Weights of a small image embedding model.
Model: 1.69M parameters, 40-pixel images, arch xception, norm batchnorm, activation relu, depths [4, 4, 4], widths [96, 192, 384].
Data: trained on photos of plants and fungi (iNaturalist), 79.3 epochs.
Rows from block 8, named by matrix and row number. Each number is 500 + 50 x the weight over its row's rms, rounded and kept within 0 to 999. All counts start at 0. Numbers have three digits each. After the name is the row's rms in percent of the matrix's.
# short0: shortcut pointwise conv, stride 2 (model.blocks.8.short.0.weight, 384x192x1x1), inputs 0-63
short0.186 097:465511509481717501503507513519451494550552505499479381509499521655497478489509550493573442517499486517431438504441513544585647267629527495534500515488501471499494502403488559441482510553509482
short0.187 107:531500487368502500494491502424490497464580527504499492542488530481516344514502430487495449478516510601595508505485491494417494472498248505430506463427518501484510578550612531520478482496472499
short0.188 106:511475480474477471500499502479503509510512492502506488507505504498492520497490457525492484490502492495549505515524496520488487508514490534523469458499390522523500518498487496489491542570497455
short0.189 105:505497502466497423466479496449544509543493500500501455526500493456501509532492507595502535477414526537494504457507494464515494522529304535423496484515447450512497418439483514650527504500525470
short0.190 104:493522405501485496488408506504541363465459495531500416474406519451519479507488513488469341500603499507533504475489481552443474513433488494525547500462492505447455535488469487483446501563532515
short0.191 096:503510553477480380390412602570426497613492505491444473626481501498479367505499521531506497477447677470544500433543485505518496500601460483552549500470492441504498532485497500433492492541504549
short0.192 098:432492493618529680478478493450528483502506486495422511497512492505503388510522498500513498554533495509533494506500501529526501546485492441432563426503629442460486537501327400496519508487531494
short0.193 098:490497503505476374516491475518521498512538431494579497391484516511526500493503515499523502475509501457503497504469500497505493505498517501315501564476500521477495490413497508461465509403619376
short0.194 099:458515487492520602465478506453484531498560453504438504500503443465493447467467501520496453543613402511419509429460530497429336503503499539492574498488586480517507498478504474499492449494491540
short0.195 106:558409503470525505507493485470478408514405463515499493408549501581496522512492458447466499510408403514623416459495508440487484507470528409500508486486497447502502485479501572500511500441499501
short0.196 105:485487485500499482372579518527447497494336472363542471506583367515490500588524494503436497487482599409500524497508484558503515519572450430515503467500495540502463391494505516452527542548468481
short0.197 106:475449480621484497272531499512525501504482491496499368499501502494492550526504517500525509551485488459503486497480578496504374574429500494501442498528499400445496495513527543516504398498461500
short0.198 103:502512507503501481513402372499501493484598513529561486528412441498500335500506316485463495474482438488539550500494529495481560445514570499536498483510499518513501505529470497459360509522516504
short0.199 112:577441496377496442509494524513583500485481499531406475532554508506356570511512497538492490515414498514502477492458452348506494498506475496464438495495465509515500416501470515502530499519457576
short0.200 101:513489433500503499566478598492521502493495462499405508524515497426358540452472472515502449494498459519489499498632516470501535460490595506653493495473488492461500511409466462469459461540502471
short0.201 095:479471495454545500498435497493505527500517487507513502538500466483509495423504524555501506491546473502505539489539494346469507486540511543458442411440550540706508464500529502490463500498727482
short0.202 102:555515507423501497501413510506616319524492483501367493498521499463407665549512497452500487523501491523514473490505573380457499514518346505446493504500468511492568457496533505503511500492370554
short0.203 088:494546531525490495499495329474505497490408506471504506500499607415483532495499501488398555506509474479499498480480472462420400501495459482495572665535412437497441491433656486496549429574507533
short0.204 103:438557688495505478557485537542514400527464539487500505532424519489559498424517477497520494493515499456487512491532459467499349497554351428497500477508562513479445498513499505395413513502541472
short0.205 097:456501508475492519458501497473507504502538508508503475587509440468482362500489512511509462489471474421468493506415503533544527536520450482502492501384473501644499566467468468476562507523485570
short0.206 099:405536515512504466506507502500505500585436574523505499481515523510499350501509453506489421498490501500452500469466491419521474526502433501482497483501517483535502524497443487500566502506433500
short0.207 098:433529533497548651502549503623543500517494496429416502714504480505472449472517525481488503433584529499426517432501484390555489500497496570491507498503461463597481413502480453492586525486486461
short0.208 107:540500477437523499470434501494545408491504517484242530508502501465466531563510497570496511502481496501520505510443494469500468499438424500355513484496437523500519502512591415549519501497499511
short0.209 105:502510499501506497657499487407499500414537499501497503595529499445520440404492491505500430424500471395532518491601495484494501470523512532506491395386515552458543630509523500502379433489487488
short0.210 101:501539339462491497497525500444499429495506591501418428444528504495498510530498549537501480474504496488507497500529449482487497481444508522497503501476504496355457501436541512504489456516446440
short0.211 106:591520499383489404494458501513554421555511496495499486560522479498483506571517492492529500495528639555507516462623547561500520531507460524463511501498494496490502503501476518515501488493495545
short0.212 091:519506468490496489593572383427618582497512432521492509513503465502503638526389476631532538472571547505523532499510500451497464512469501428495460468384500497703501490486483499512485492514464498
short0.213 100:497505499493496497524500496496494470510455568282545492285499503500620482487479436502394625508461449448507525537500497511643412458494486391523617505461508366497339548455499493469518506538495575
short0.214 106:365489484508456529499503390500490640532512492470503572514526501459478490513469348515500500473527499511630518436482486480499571554442516436493508519431511462450499502516506478412504545641590500
short0.215 103:461504493476465495672519438465426523438509552464506453573478457436538510441508492473506503419451392499489525500523605514499478514492516499502497371481387636376509518499494511501451497555450515
short0.216 109:519479475498581512510502419489522497507506525409292544390500521453345588497504570482500490508502492565501500503504482378477496456500527495482519510561497505486497460512494480502521492541482493
short0.217 102:481490536496545501389500500501436497498497488440451477478492528497389489510513490405407498530474504485588491496465494444489412541511500485384449497534500467391503485456546490620685502498508501
short0.218 093:495459502486507501468503254500495492434531517415499513532613424507560491444492476441503526514490524543552454558525471467502485502528312518503520500493584499519521373541524607485497499611496517
short0.219 109:507517502484527488480503487488547469500510506506503501478494513665530501501492465481394544640378496524497500454502552394530483502470494448495508471435502401546452424471506495505570514466570523
short0.220 099:481490474444502486548500500421466551508491492500454499481507500430537527505472478525504505403516491538479480488502517477494482449513501500265512496503500540495531433503365492643457500340646431
short0.221 100:423500529494468520507503482499496494490443538235492537464505529506426558483512482452208506495495497450532539352501485495471326476436494404525525510521472487452403513426506479507500486494446429
short0.222 093:501501516499469483651521598441458505412500501577480601493503531512537499471383563462667482481485459497490448554564494494564501503484488491523484395468525501499512484465517398466492500530501538
short0.223 113:499473493467507470514434501520492498524500513509558485567483439513543413501513554500509473463510546611424414503487472507436500473585390329527501446500540367500507502686498489407509500495500631
short0.224 094:496476471509483536500462321497450523498501538496500557498497520507484502454478507460560503501505497525495470581559522501532500515490400518515495484503490506600489509488515444446470511496644512
short0.225 106:483438500505479467539482486511408499532486463518506508448557544511541501473500481472468535528370422535570390492457538421498504513522501374481495497494500484504502512508505454497486505506425518
short0.226 099:485491411508481475499526429453500439504493500500509510306468493505515526524512532507480608454505477498493501419497458584448526461442449491231526523503431493531453500496496504552450536501500539
short0.227 101:508507471528421489499495524438613494471513527585444516494538512499510495468456400514612484491518519584496528527492513484403481469447437241515526536503501453497504535500454520501510463477451458
short0.228 097:463508507618503489491496499435548508457673505327458535436538486467512487541473544427470498499494488486557516516525558536440468524501513525499502505496523461491509449495517676558423466498418511
short0.229 110:505582472487509454500463476465495513568530579437347472353526500488503499502499505542467505432501502500519500504530497471522475479490494552518509488493496499307506497504502523533461489535485500
short0.230 098:515501443521480501536476503451510505418564482403494514502510491478483483506465468462501456486515492498471494513522563628435446458362534437574493528508499507528365554529469522474326535535429465
short0.231 096:461508477498478541505483523501517623468683522502467410687532478499504434507430395521574449491490497483456505529490499524456404548476512445502546439452468522492500499504443468500480440509503516
short0.232 103:477487343544522443511500496420517477423512484543499507528552377443504474536483490506500568458532500488500495597509393554482523459521434475535560501496479505494510412474495528506443461530499473
short0.233 106:498500475501465637492505502502517514496540469451372500504484490429476491462451500490496499407487503501472499481510516502415447437443524558604464526554402495473483479355527535466475573481518517
short0.234 103:515542501490457495477520457473518504486501418501499492518519575498490571549571487484500503501488505508577448459500442497445496483595321480509473485499601393512537495491503469504575479507496604
short0.235 091:484504450468479445509463500505477496515471491490496400481451496474473580506498676442494492505562557518492423497503607492491492445504431589505390535451472489519488379461443552493471532512384477
short0.236 103:502497568327443489557453371502491500512500502460510470543438491452549522499624492492463449491502488472512495499480501490469600525566496381508523521510504489487503505503495497498530532535515420
short0.237 099:502477499474565499454494492474458506480505466458505544479486498388540303479514499511503501474501460547499503396490496564514507505491487336387484490493489508349508494502496465520500620467440475
short0.238 103:521506497501538499501504665493426503503411505517472631504513499555420519479505476491488498497434498545560592446475449494465489499479501466495518443498505431479508500472503502503455548496642467
short0.239 104:459458506499495545531503494494489491450568427492475503498508498451523499510547480441426500528488479598499469506428495487501481516426539492492531631495470610449473495505512500504516500483498524
short0.240 096:493493500409526490495539384461500416542549491504496512502527511575477518511501509436469489568512423522415479472372416496542496469496492510502484499416468507641520435437457522533519471464497519
short0.241 103:426440492557494481360478508504508506448517498508500403516418595495458535518488506477499508416537502582504499688500483486499504492495502639498501575520441546522475500497503490518506483502654458
short0.242 109:418491511478577491486537507497497421500413578239499502496503501563420504506501534494360500473501485479509510373501483474624373484467465540420539503485483439499338522481500476503515497514498500
short0.243 105:541558491502414466496505525512531490512498501511501417501612418473493501464522497465565500502490464575511446430485500509485494540534266514445460479454498531506511491499494466502518496520505559
short0.244 104:457534549521460500610499484428474495465504469503532485364455512524505454508477510469500525497507391537473495493489513509546503521343528445472510452504497550497482474503306492394498514445490492
short0.245 106:510547455495499501467490435421499560509422548436387465495523500502506497521466527544470505529436497497514530477512501504522468504495502527510459504508469517274500462365510456543494497561404468
short0.246 103:467497502539555459480499500543450522441501508501444496514460523501479488478496555503503511467488483479483441481494494435435481498481284516499453491560525454503448529577529494505595462423381420
short0.247 104:577500460556455527491493575509482500525487534501486464546482480487491379442503553603523577477496524508465496510485503479506546559495503500301485452486403499506569513589662501496539494485553704
short0.248 094:496509591484496438565532471465498507445533608518549539660452504405512538455493443488478444487514486410501495434528498444497491471467500489516491489503460503495500574550500493428478501452374486
short0.249 112:498476507527464502468506498499505487501510486499482492499484495503490513495402486490501556455495468466512494529531536514449500474518500497534337468493508506496504510514516517435470613555503448
short0.250 105:515426427504480507496450504506478278500518483473346502504514493492418514529504499498486474486512489464551366510495482512487494514528508503500375492576442471499500499525516545484434542526484504
short0.251 103:523488500482507499493465504529512424502500470685487436503538489360406573572537482518499468494376496604530443518466448443501544476491387501439508505537500489481620487591489469528530500476511561
short0.252 095:586531415441464501413460481448463504399497562466499451472482463503508499500596526495429512534521624494501454516560468491510492508498481522486500488521503513419481512499514518405537498519431498
short0.253 104:503497510501513500568342493496468475465501514506499498514494416597561488578506483501441525490482497508496507497477370446496504502500441511494501418499509504592595501594491522514502459436499497
short0.254 102:500492463470510521393509503521474466518393479452496464499505454500363348535602496534523494560504499503395526470480500560494520556504490546495492506491516533501509490436497479524506503500510493
short0.255 102:498450501443486399502500484482505475586568503499453491447509495648457391498439500500482458521525500494422499481426442497538513534525415369497453500480480493504534444459514361427551397498514521
short0.256 105:523516559573500485524491509560540404441572413505495554506551528500477489503466385510512485441432504545538400494484460467402479480519450500491508512512550495469554486499510502481418501487468505
short0.257 103:508482290506516607465496519487459464519500497494492486488506525496450360503537502499496449503496463500435450438455501424508464526511511554479437570582516507486500482535537550490498530533507515
short0.258 105:542501494500495495530525533509605488526500487505495500543500523531489504487498500493510447530506496619543494362485528503524522502501495512504501488501532439497479498481511443517308573501500458
short0.259 098:490489526490506493499510428499489451505498507404459477498510481479473494464494452313496498442534459507617444491530506409472500493565477470531502475494484532501536433538515522493505548508489431
short0.260 100:508494571495502498415494539644498473514493505501504492494500465496469499500495500552526514475505478499565505414500521497505572511522497450466540501316498453498491442480412416407524504497523416
short0.261 102:505563502406503468490443444410535497554497502495516362436497484491512500502499501551499490512523501505557520540518486501506462458478478534456500490497491500364500502514592493501492490572500495
short0.262 099:526508499521502494652500504454585478476511495508482548519510512516513575511497494528504526456384449500527505475556578500519467539562465499525500494500504505526501483499417379490443544524471521
short0.263 100:437435493505498491382647486497471546486481533474518494497440699615452500355476466430489432487476466492450497505493498395512486520476502496495498401498506497479476497499426520497497540490503488
short0.264 101:484528477472575438517494490380532471453491575497424512491492448516499493501524486607490581490459507518480553583436502416574439468514404496536518497503509525510509533512525514489518477497504510
short0.265 101:521482497508526430488507436477520513499525432500466491353533521538489495513512536499441457499498492495382498494541381500630501535490527548511489484372496494525514495513447499502528516522494499
short0.266 102:357497504576505505327502475503561507473451500487506549468501531570520471501488419505677491418282502492447497455531518488459503516431464494394485463481508347518521502404352551563477498464566420
short0.267 094:498507576527367504537469570505536507507500499509483504559490512513398490455462429470555510408509472482489498536508464503500424575418340378503533523510475450546377500428501502506454448490601346
short0.268 107:368502502503487459491501518523576438501491476500504452463527508490368568508507532631502520501436498510437504508497521521565499488416497517515471606456497504508490468409498532497486490506428619
short0.269 109:489491484546562505494388514517499506575502508521373509561527430567491366463538461544499522438451524462438501460347463434481510517522505509535498500477493433507529499489496492492530500491496495
short0.270 107:527509495502499469435424648493554523508502499498322503505495505492409525551435515447502483498363491513502525520505502501511482502548498516527426499506364499483501493379500525503489556490496513
short0.271 094:483485505538501501493822477505518367513360501471501533517483539531491505519493499496498489500467340503504401419510517580483513492520561476512497490498531507486477524452486529429462477488387489
short0.272 100:452673497475551499483540452493517498493528527389539479423433539494560439487658517508425501509535496491497505483465502544505467510468542504494738597517476482471471502491532486457365493494489501
short0.273 103:437518498611492559502511561499502534542515502512498497528519497490425491478498483490513569470504509488490519455484490354500400455501514485563503482501505495487473466456369377509517416472500487
short0.274 105:508452479447529500514328503385502500492573497533470423520479489474502309506498342486470431498550493540510540501489386507438480443486384522482500439512495505511512498500491532555493499486550483
short0.275 103:495529510490501498512511502500497602316510386494445490501507519519472496483351501313591410513491500528358574504529435501501497487524524526500344472476493633499682499480515457492479499373472492
short0.276 101:480505530495494487515521504578516335506518466532529503542503499507508511515453366462521509536389506488493450477497500466508492514533398509407485547661564504533666474536502526536406497412502514
short0.277 102:501484406469505489501323513403500497494494492497438445480489495486499521503508513561511509504487513523492531517484472500497480482476459499454549485500492494498503512535557515504532481492485521
short0.278 108:504473455387481460497511501482255460469530495500501529664503464428503503584501523425502502426485501503508508665533372531509550520518477603512582544511491466493562502444524437501526472505516479
short0.279 103:507491493727481515521511511473505497498540528427506499384528431492552500498518484486432481331508437570489481491387559533510500535493548512480497460517545468399447503516501551466508501507520510
short0.280 099:397500463529482462543539507390500489504473506501469529506507517522500496464493494600489502405533564506564515483520494482512494477522566495473480510379482504484575524498516433538466493394501498
short0.281 106:520501406500561510484512384326499449515515531464294517430507496483366575501501507484524501510468462500506460457511451482484518475519510493497504502528492504499501536374492506531674445556455497
short0.282 102:489434510487496485507430493527438524512480510475504532548495454447471495472526467503455418449472503522446520573423498461427494457485499457513530484514459494441481447515489517431499509646626479
short0.283 108:501495545580503502533534499569531500521482519500348503692511497473486480387487548523507515400514505481499520423502454401503496489494496525563546500486489504501463503507501421471540495486481500
short0.284 099:492502359492517525489465500500606498489580538504500503664536509483477506539482505495498501466506499483549501500475539498483328493464437477471395520472511504500350585470506501551528477483500539
short0.285 103:494488532492562493554490500511510515525500560491496535521495514478476501501499497495499495434477343488492498439541505473495487534558449494476479387511531470419498503528508519474498577468493515
short0.286 097:497378409774478513468530542531500501512454435393517528492523478493507488503501509493411495487499534509511508474519496541502505639484590493467495535507483320479458501490472486498514499482503509
short0.287 094:508541485557481530578516506479509488432498457602472506414418497461501685521474417514657500531387427508502499471541499367495507503503519499634435505503497463445539520479487503355499491457444503
short0.288 093:507505537503497484503501468447500502418513497535500538463500454477509459425520553519502407472498472497495499406549546575467472508503508528448538540489552509439511494527403492398501494485392534
short0.289 095:505463435443516501431515497567488590479407518474348477512511536485499488466526574497528600497501516615480520463507509495504465442460497540569564505497432486457439498435542498509495471485507488
short0.290 110:713513503502509522496441504534502561496514533496498419597493446483496502505521553502501527529513565506457501506534439506500500483488497516424504260490485495515590509613575586503463475494526523
short0.291 110:491464499529495588498515490578517470502452513492316520519472511485453530502529506517492526511501447526509533514517503278519500512535492494563519501412501474498477494467475471509505470495503492
short0.292 106:509460510688505515428520516478496514480498437298499491553505499494491493466502632495501520438542531481443494338467495473486349499400493496431499494493358431451290456515562470576479493411492501
short0.293 097:487481495482509500491572478672540531502461499470421514502500546482495509497529526519485506489540365548513508501541470384513529470500497501485539451413548496537502513495486524444555475493514549
short0.294 100:580447501512500419585500563494544516471498517508417490523706516439455545485371512515482494500467475510476509460498488466523511617494551606487509452510444469502496506501578483506507512521503443
short0.295 102:536370522454503497356485468580513497510493412489486460490498488519401464502496474501516391587548469493435491495427463513471613491517468495518531506481518513509514406434494359555497479515560502
short0.296 101:553558410511438476501500502468355526510400520491485498501510485452490498456499500461503496428507607476517496419523504476481514489503530485418461499497480498498641451458528463498512488483441514
short0.297 103:389494500454505500537468501478505439479501570506484487450532496530593447494523539529505333470466491500492495411501503506496497500527488513497588387345504466498544517489311515441518490539494498
short0.298 102:491460458509503327499504438517501489631501484399426361458526542528506492555501518510489504494521405487500483498499520408576506488530497494485502483411353453507499447419445498594530522609491479
short0.299 096:524538488449468469436502487478505375602590488508494497527520469513471496427484527498514497504506637494555514436493522545399494518531483399466507406489637501599518520496561607501454409555497501
short0.300 100:485495475465540465512533507496499345457373501502497541539499550491493501470546518499456493502460493525487493473483489518529498508555498517357453522498493514483501475500501512497496494343500482
short0.301 098:531481400522507498476510482396491500466433438500482551462470415504474555467494485499515395508600495489484503447501513500516432497485512505490375571474407492484433511433435512501502495247505494
short0.302 093:576495481507490478425500482491494636447479500592511492450486500516579509419555490396504572452541495581497498472486451537519524370522495448492543512411462467492487495491503486491474495460478508
short0.303 099:390499499500593541533538494570509459484474503345392503650501486403467502492432521506492535480561504500559497500497500345499509506496506586492541495514485510516502401503498488518513497500529479
short0.304 101:490502476495565520500454399520395424502452471453510500499359574586504500419527508501444509521521492461507498454541501508510518415496477463461486482478501502473512492500510427572453551460511496
short0.305 094:518488517521514497528483527523543505451503518431526515503458427479531442516558484479489567290494492500461470449439420551637486550508490471321517449485506477512497483497464493500485475496525466
short0.306 095:497487521468496399537538497471488473439512524499313503500512518480507505504453470292408523513502388515497398479544492426474544503505496485520500483503513647501499499529444500511478501500473449
short0.307 093:516507480545517489509690500498497477446502485502406618471599423532485548510497522500500566510496405531652471486525495496508500503526501521416515482495500471491493478498496441492480497429398470
short0.308 102:490549390499531392507494503502611420524520562639445548497490534496515514618490502500504514469411401450502506406488502470514462499671493485485490503441514467502508528495471418504488498511526539
short0.309 098:400469507442490538501499647641518479479502502499507504503508501499457499534609499444504412525455573499417503509499458504497578503440545487513475677735525500511414617529519488451496494532502531
short0.310 091:631503479500515452569476506465491500506496500685487510535582448483451611440488536495537456461505492476548509460562479492489628513500437495497479466502465500442462504509505487439451578561493497
short0.311 097:460513429517650484495499469427527514533453504490491474478459793511528554480521450406559529504501486588495352503476471491534498512366492474373504463457496508570491497395571509578329497502507475
short0.312 110:517529499497482504546401503500510491499480498498483637499472490463496398461497487495468501483441502442575618503499439438476471518409358429524476500459488556470490814494501477483483457572537507
short0.313 097:483491495498491526513517447514528525456494501254522511534458519437587504519496513511501482487495464514639507447503476530378423440482507426521656487461498439374498543515498510496492475493499524
short0.314 091:362517519474525523680500500519507517550554478706466549469544512490503532499497501426502498508538466498498362506443574496489487482463447433493468432515530411505464496574526426411491544501489502
short0.315 101:510508502534481497422502568508619498498455499529494695595544421489506471492489508502509509500392510467510494466444500483445327500490463487503514351452673502481515613488497454485512470458498475
short0.316 101:572493435468490544534455501462483517485518489489500485551504508499527496475461485505470453497463482500525506497501426504503468493463526493544463499493480501497514510490508513499475497513501486
short0.317 101:512487495527493498579458510492487560465499499410497556498507500441499467483497515507504490499490477474495528503424512609501493488448475429485477520437468502493521495500422380501273518481531495
short0.318 099:499502531407515462478514499499439578507565486570504560500503512499535510484436343501572515528494479476483463504521376509466587500529459535549537516601468523464544504500463480439487509655484308
short0.319 101:500508508519481431474450664519527504456500547550368464479496504493501507484447501334607507521378501511454440576470487450488542491503520503524442495575432441490508527478470502395499503492496516
short0.320 097:480537517503502499489506505508511374509502566522500391501357494486500475477505572483496468540505475451467508488456517504437508495485534513497599509497508487511445499500450512500465500458520500
short0.321 087:458442486460506516562504500418491519472482515504526511503455494506502505495562503481382507500537495513534509462523451487620497478529501497494569489491501456519570500497495499482504506561587363
short0.322 095:577528510528500498485490495501462569373483411488494494441497479509550502511508479495498487511520491494535471498478483486501603524490486504542499425424389510506545494502524452599506502513504528
short0.323 096:440561428469595459468499514489535499499536513501476507485512505510515512504479490569420552427498498483400521502520533572588479516453504745509501482475531493501397522314524572500577502439504535
short0.324 103:472514499513583501519506504445492550475504497504493474537498498514585497503487559538462513391495487499498530477553383513497501500498454535511671517500517533606224522492468498503529467484499489
short0.325 098:451551494543522510502490462500507483498447481501500546438462509508486504489424516594491519572483462462507482553429500508530536488427491513499455448559525430495472504493370524493498502498500498
short0.326 094:494565507489602471515519302467520498507504442510507434526444473495571565552543497588490457504398340442414566481511487500526494549513501527515503502317505526570500598498468538491349498431520501
short0.327 090:377509502537497546502490446509543517533506437490543494503524435505499496520503501455510514506487390444519475478450520480517392535498459489449471498446517505732436424500512496475426479509634494
short0.328 107:530509504455498481491379503500497475508512495495487494508453441489465386502497581476499579522496549494496498525509305500507521466478416535482515396500376464450504520538600495513500499496462506
short0.329 106:441471561517499500482488498529503493552479597310511548455495536520500492555501529505460508502492496495491504491509636486449421551447496468505564498472501453497479372477518516494557540493546485
short0.330 090:565451476448443505481436484502501498555501500494487481568500484492485497487528476589642499589511517483473616506466487533516496552437499463501413504440475516517485517475495457493370502501512499
short0.331 096:477449464500491465490487500448497515440412503505448503501504507505519499398513534388423481424505511499564501334488388471483496424505460451479534508335509559525430458537410502544488494491494459
short0.332 095:499512468508489499529491506478395481333431446506540468486389543497532502471500466498460502493514500505494413494516521523476468496483478504497500513469503515482459517503492429487496492452494495
short0.333 099:500513571512515463619476496506491510492531472576463505498523501544487481591484470527496427496505489589536524472490451447423578492600471492455502506481537503501562509412481507512500496500478496
short0.334 089:503456541496444526508513429582531495431443439464523570503489445459488492439529474537506517543466501479490505507520395451505617484513506556527480483446500525498452715540521508514484535537484506
short0.335 099:507444421542475505501530498500493329469464508360361504522568438551425687524526496458355467634505490585580578503544525491446494516386497486394505491429479452500475565502526531500506501466503499
short0.336 097:530512472583536497491445475463500500479500491533508537337472456496504529504498491535466472380491413429509451489456509514479505485541499491490502486525479475443494490516447504558471501506453464
short0.337 103:481565500475503514554489498472477565498501463474499465388491492532594499500499494500479501485499431480446486435460435497516532501490495507505522496500475531506497599500460543497506459516528496
short0.338 108:553449486375487498491527511507463522529498476486476422527549489472494549511506496466483514475332468500499500519509457406486452493504529510514466509497459533510500352518502525500505454541482513
short0.339 106:570485492489533483479500501503509506489401497496485508435527471503508508508517448499466503501408456511530507407493480503495504574504505503495528447496504405496500499504499539489538503526411499
short0.340 100:483530490473497495479535528442376515496514506393498449456515572486485493440484351489448553493732518450484504498504449490494502511497494523483501518517484534505489495490553525554500484499495432
short0.341 092:487540483512621515448503519419511502490507507499504402541618509459523504481427496520460468435498391465444499484383490482495408532496487550439491484499504480501499506449438497505492517498456385
short0.342 103:478517501432505407471511500452562528566495497491461476496483492479480542500497528491490498495522506450485474442528502507510496509508498501487393499498495499503475502424480549484520501527508422
short0.343 097:474510511594505502452496508491447501472455493512500501498504487502499502501474500637506583370501502508499530501325452496527499494456490507497509537569494488511371470447502497509511471429506466
short0.344 092:505485500518482409656501500501479690487644455518463429520499536496553475511472533601497508488468496501501607507432499489505492453459469517504616445488498559509502442459500495511493499600544497
short0.345 100:499569499510468494527499495546491431478500560483501521510507508560498497526498466468499521491497498528422369491415525501498490495505500479495498557761493551511495488488550508482466500504451504
short0.346 098:520504465468601500546488502501424439508443318555359485472581500626433499507502485477503468497274470500367431531502487538519487487510470486521499493546586556507514484488491560526568507494444499
short0.347 093:458471503449512462574399500463509500395442531494501517512433439563567425375519444502526527500454403401515495458560515498550518500492473458428500513451501592508525530495505498474505524507499511
short0.348 089:503650500500506504361519342465535491496500533504588480532508493514469502553555508471505484505483499503516470453503486599501625487757450490517504460500533437498643513534500495486551590401489473
short0.349 095:504432508553497531514415425502482604421595478499500516500480492549648417512553429464467488480594460616524405496441487498445477506501507396478525506472504554500497537516501483495496499465484510
short0.350 100:491567491549503516494505533284413511455509521502482529416502498480464505591501459449492503347436560504528480452546466507473498457511553452470478498562518478485460505531396439506448506454521467
short0.351 092:498504542533471514519509413545376493505515394519534494404533529467504478513523500460359470497499479518499480495580469487450486576484447505514586449367504415715425632500481514490550510520628441
short0.352 098:432502498510494513484543463396495531451609499500507440479469596465502502536523451421500475498517492349522421500511507588502508568554496470433430480558561509493714517491501491498590501304550439
short0.353 099:538534496500477568505484498515499507497552489497499480508514588500502498574496498471492486570492472507527390439445485490501503523635413502466486498499510492542594493500520479509504499490518547
short0.354 098:415451355623423724454507500507504508500488500506462558291529489439493483489504503529392393521516440504506585504493504511501398509457469486505477497567496484469475578442502510458545480499463422
short0.355 093:477503574448557499388511452501387493541494500501508481467509523527470502537474395438353500571484491475516513477484502516490509486620496543420497498680510492509540510488502521576628501395539472
short0.356 101:460587301502529617457533462481501447527515502488494503448431489488498515548491524496502488496497484491502501496388501511436455465474473486496583456514537484467358540426521442500516500484504502
short0.357 104:427500525552501494402487495496462507493696498499448383495502500443492515505424524585496476430446467587514556474579502395490517502498498642428507537477398612506537500332499521484495451501450558
short0.358 099:499488513650504482509548495500429482493436507548456467711498510507501508434454525522503486460498491503463497478420495456502501505554508483489568537509495462498498486551491483438554525489443412
short0.359 098:492494500571455566434580409495499434505500496307536535502507486496455623502518500538359514473501498620512549501579640490497401530460497486438506429299497502492414512483499635492471499456367510
short0.360 105:557416472495500517511547533517507503432489484519499499517489604439492497503506526485495506477468496502495502572498434496320566497509491483492501534541559482531506496504457500502492499431497500
short0.361 096:505497561555516604476567498445495468523476504508499492497456433481463532566499489537508496452444466533496493431521501393484538473666498499460506485388531492483507410356485442499511621458604497
short0.362 102:510552512557498449636482508577500524532495497493500520507501558474634505494440503527521486474464502526452500494464590480476506520503458499407508475513506472474499407491522454455406455458505429
short0.363 105:500502498490514488409472664484500492513363505503465624498495493451467492513514515496501472496376497492565494332515449505484506500509466384487473495474538326513498493511456519507504482518494499
short0.364 099:503503544467550472504500502544505505499466506514503511566502362456475498580507646510532491464506495415662500500493560488500497498646492499485493578494554500502597523506468504449510504495458446
short0.365 099:546511454606514491489548513507497605447505525512497519486488505440528501526436494515504494367498488528502495484498539496531393585396560487528553458503406497507345495476398494502500477530499493
short0.366 103:728491456584498482451471493358324512488498465499500497496653532502456501503415499500522503543472495479383494490490499474504465604485457508508454423469398507504476543496526473567591489437498498
short0.367 100:502508449512508416490501483500535506487460502493501506612499486513492468495519617417508499496510488433529493488482501510494505474565546517500487545450486410487539513496465497518497507522471501
short0.368 097:432481502427471509525480507524510490507486482503469489473514508492519513481505500452322503544450475498479549455507504431497357417480455511518524507513393476423427451466538509558486532537435471
short0.369 112:503503477502511431501475504522558498497455618514482540535500543522499463501446451521517505484421501525510497380486510488507473524491500483404497504478512565554484513488500505493518474482459499
short0.370 098:501502531484440501498651527505450476490497511499500499487505517512506729502494520499405494492505499512521506503511510496455510502358493524519485495432525500483503491398507512434455533484432470
short0.371 098:500412504494486502506458680562499504490477514529507580499499499505502499541514501505489547474436500499540498517379496431469528437546470466505484419489528421503525492497348586512448597475482458
short0.372 100:493494517503743505497497501491492432500449477412502495560533490510521543484561521451406517520512495565494478398497501454575486475487493466471540493500501400489505387527501456512546506312526488
short0.373 108:554480516536366484536589497500504505462493502493315487568586557503411511507441491512501499562429400506500503461581500443486496511490601545497499458506469554523410494398510495350499460500502512
short0.374 103:470503487489479502395516503392495514499563446478499482513508473476497501474409473430490508495636497498503498455503582510497496515468518512462493499440488504522501551501511545484470516531506496
short0.375 104:479449397490497500502490504498495422518509531509509495414466519496511493475510476506417494505503496528501518509519496421490502557417529487501587485534505469501468476499546465494467487503506498
short0.376 086:472541614429524503532465501476541465557517546493493511481553449506594519502496535493499569536593476481489495416510519492493489490551447523438493501485431477546501436498501498475427470499491493
short0.377 101:510538489460497460469489512403511506508501653496508501487459486479500499511512560508498500468439510520501503500500494503524473538400468537504507456462474498481492491523494503506407499468502503
short0.378 105:499510489412524491591483503498480513478514483497500542636574502483500363509497515494490453557513514458485541573499435485511439467614512487583503393514499515463500519471488442427495475547533493
short0.379 107:519515481491493501484486494379473519519510496473468529403524490470483607510447510474486542496479538481547429527545589559482514488452508523490497392490523387488470463569510479537457579464501503
short0.380 107:510527495539484454452667491518480524500508465530519345483494510498482499364499501506509421516487506534414500493515489543511499397500499525502505507543411452447475461484534516504517560459501502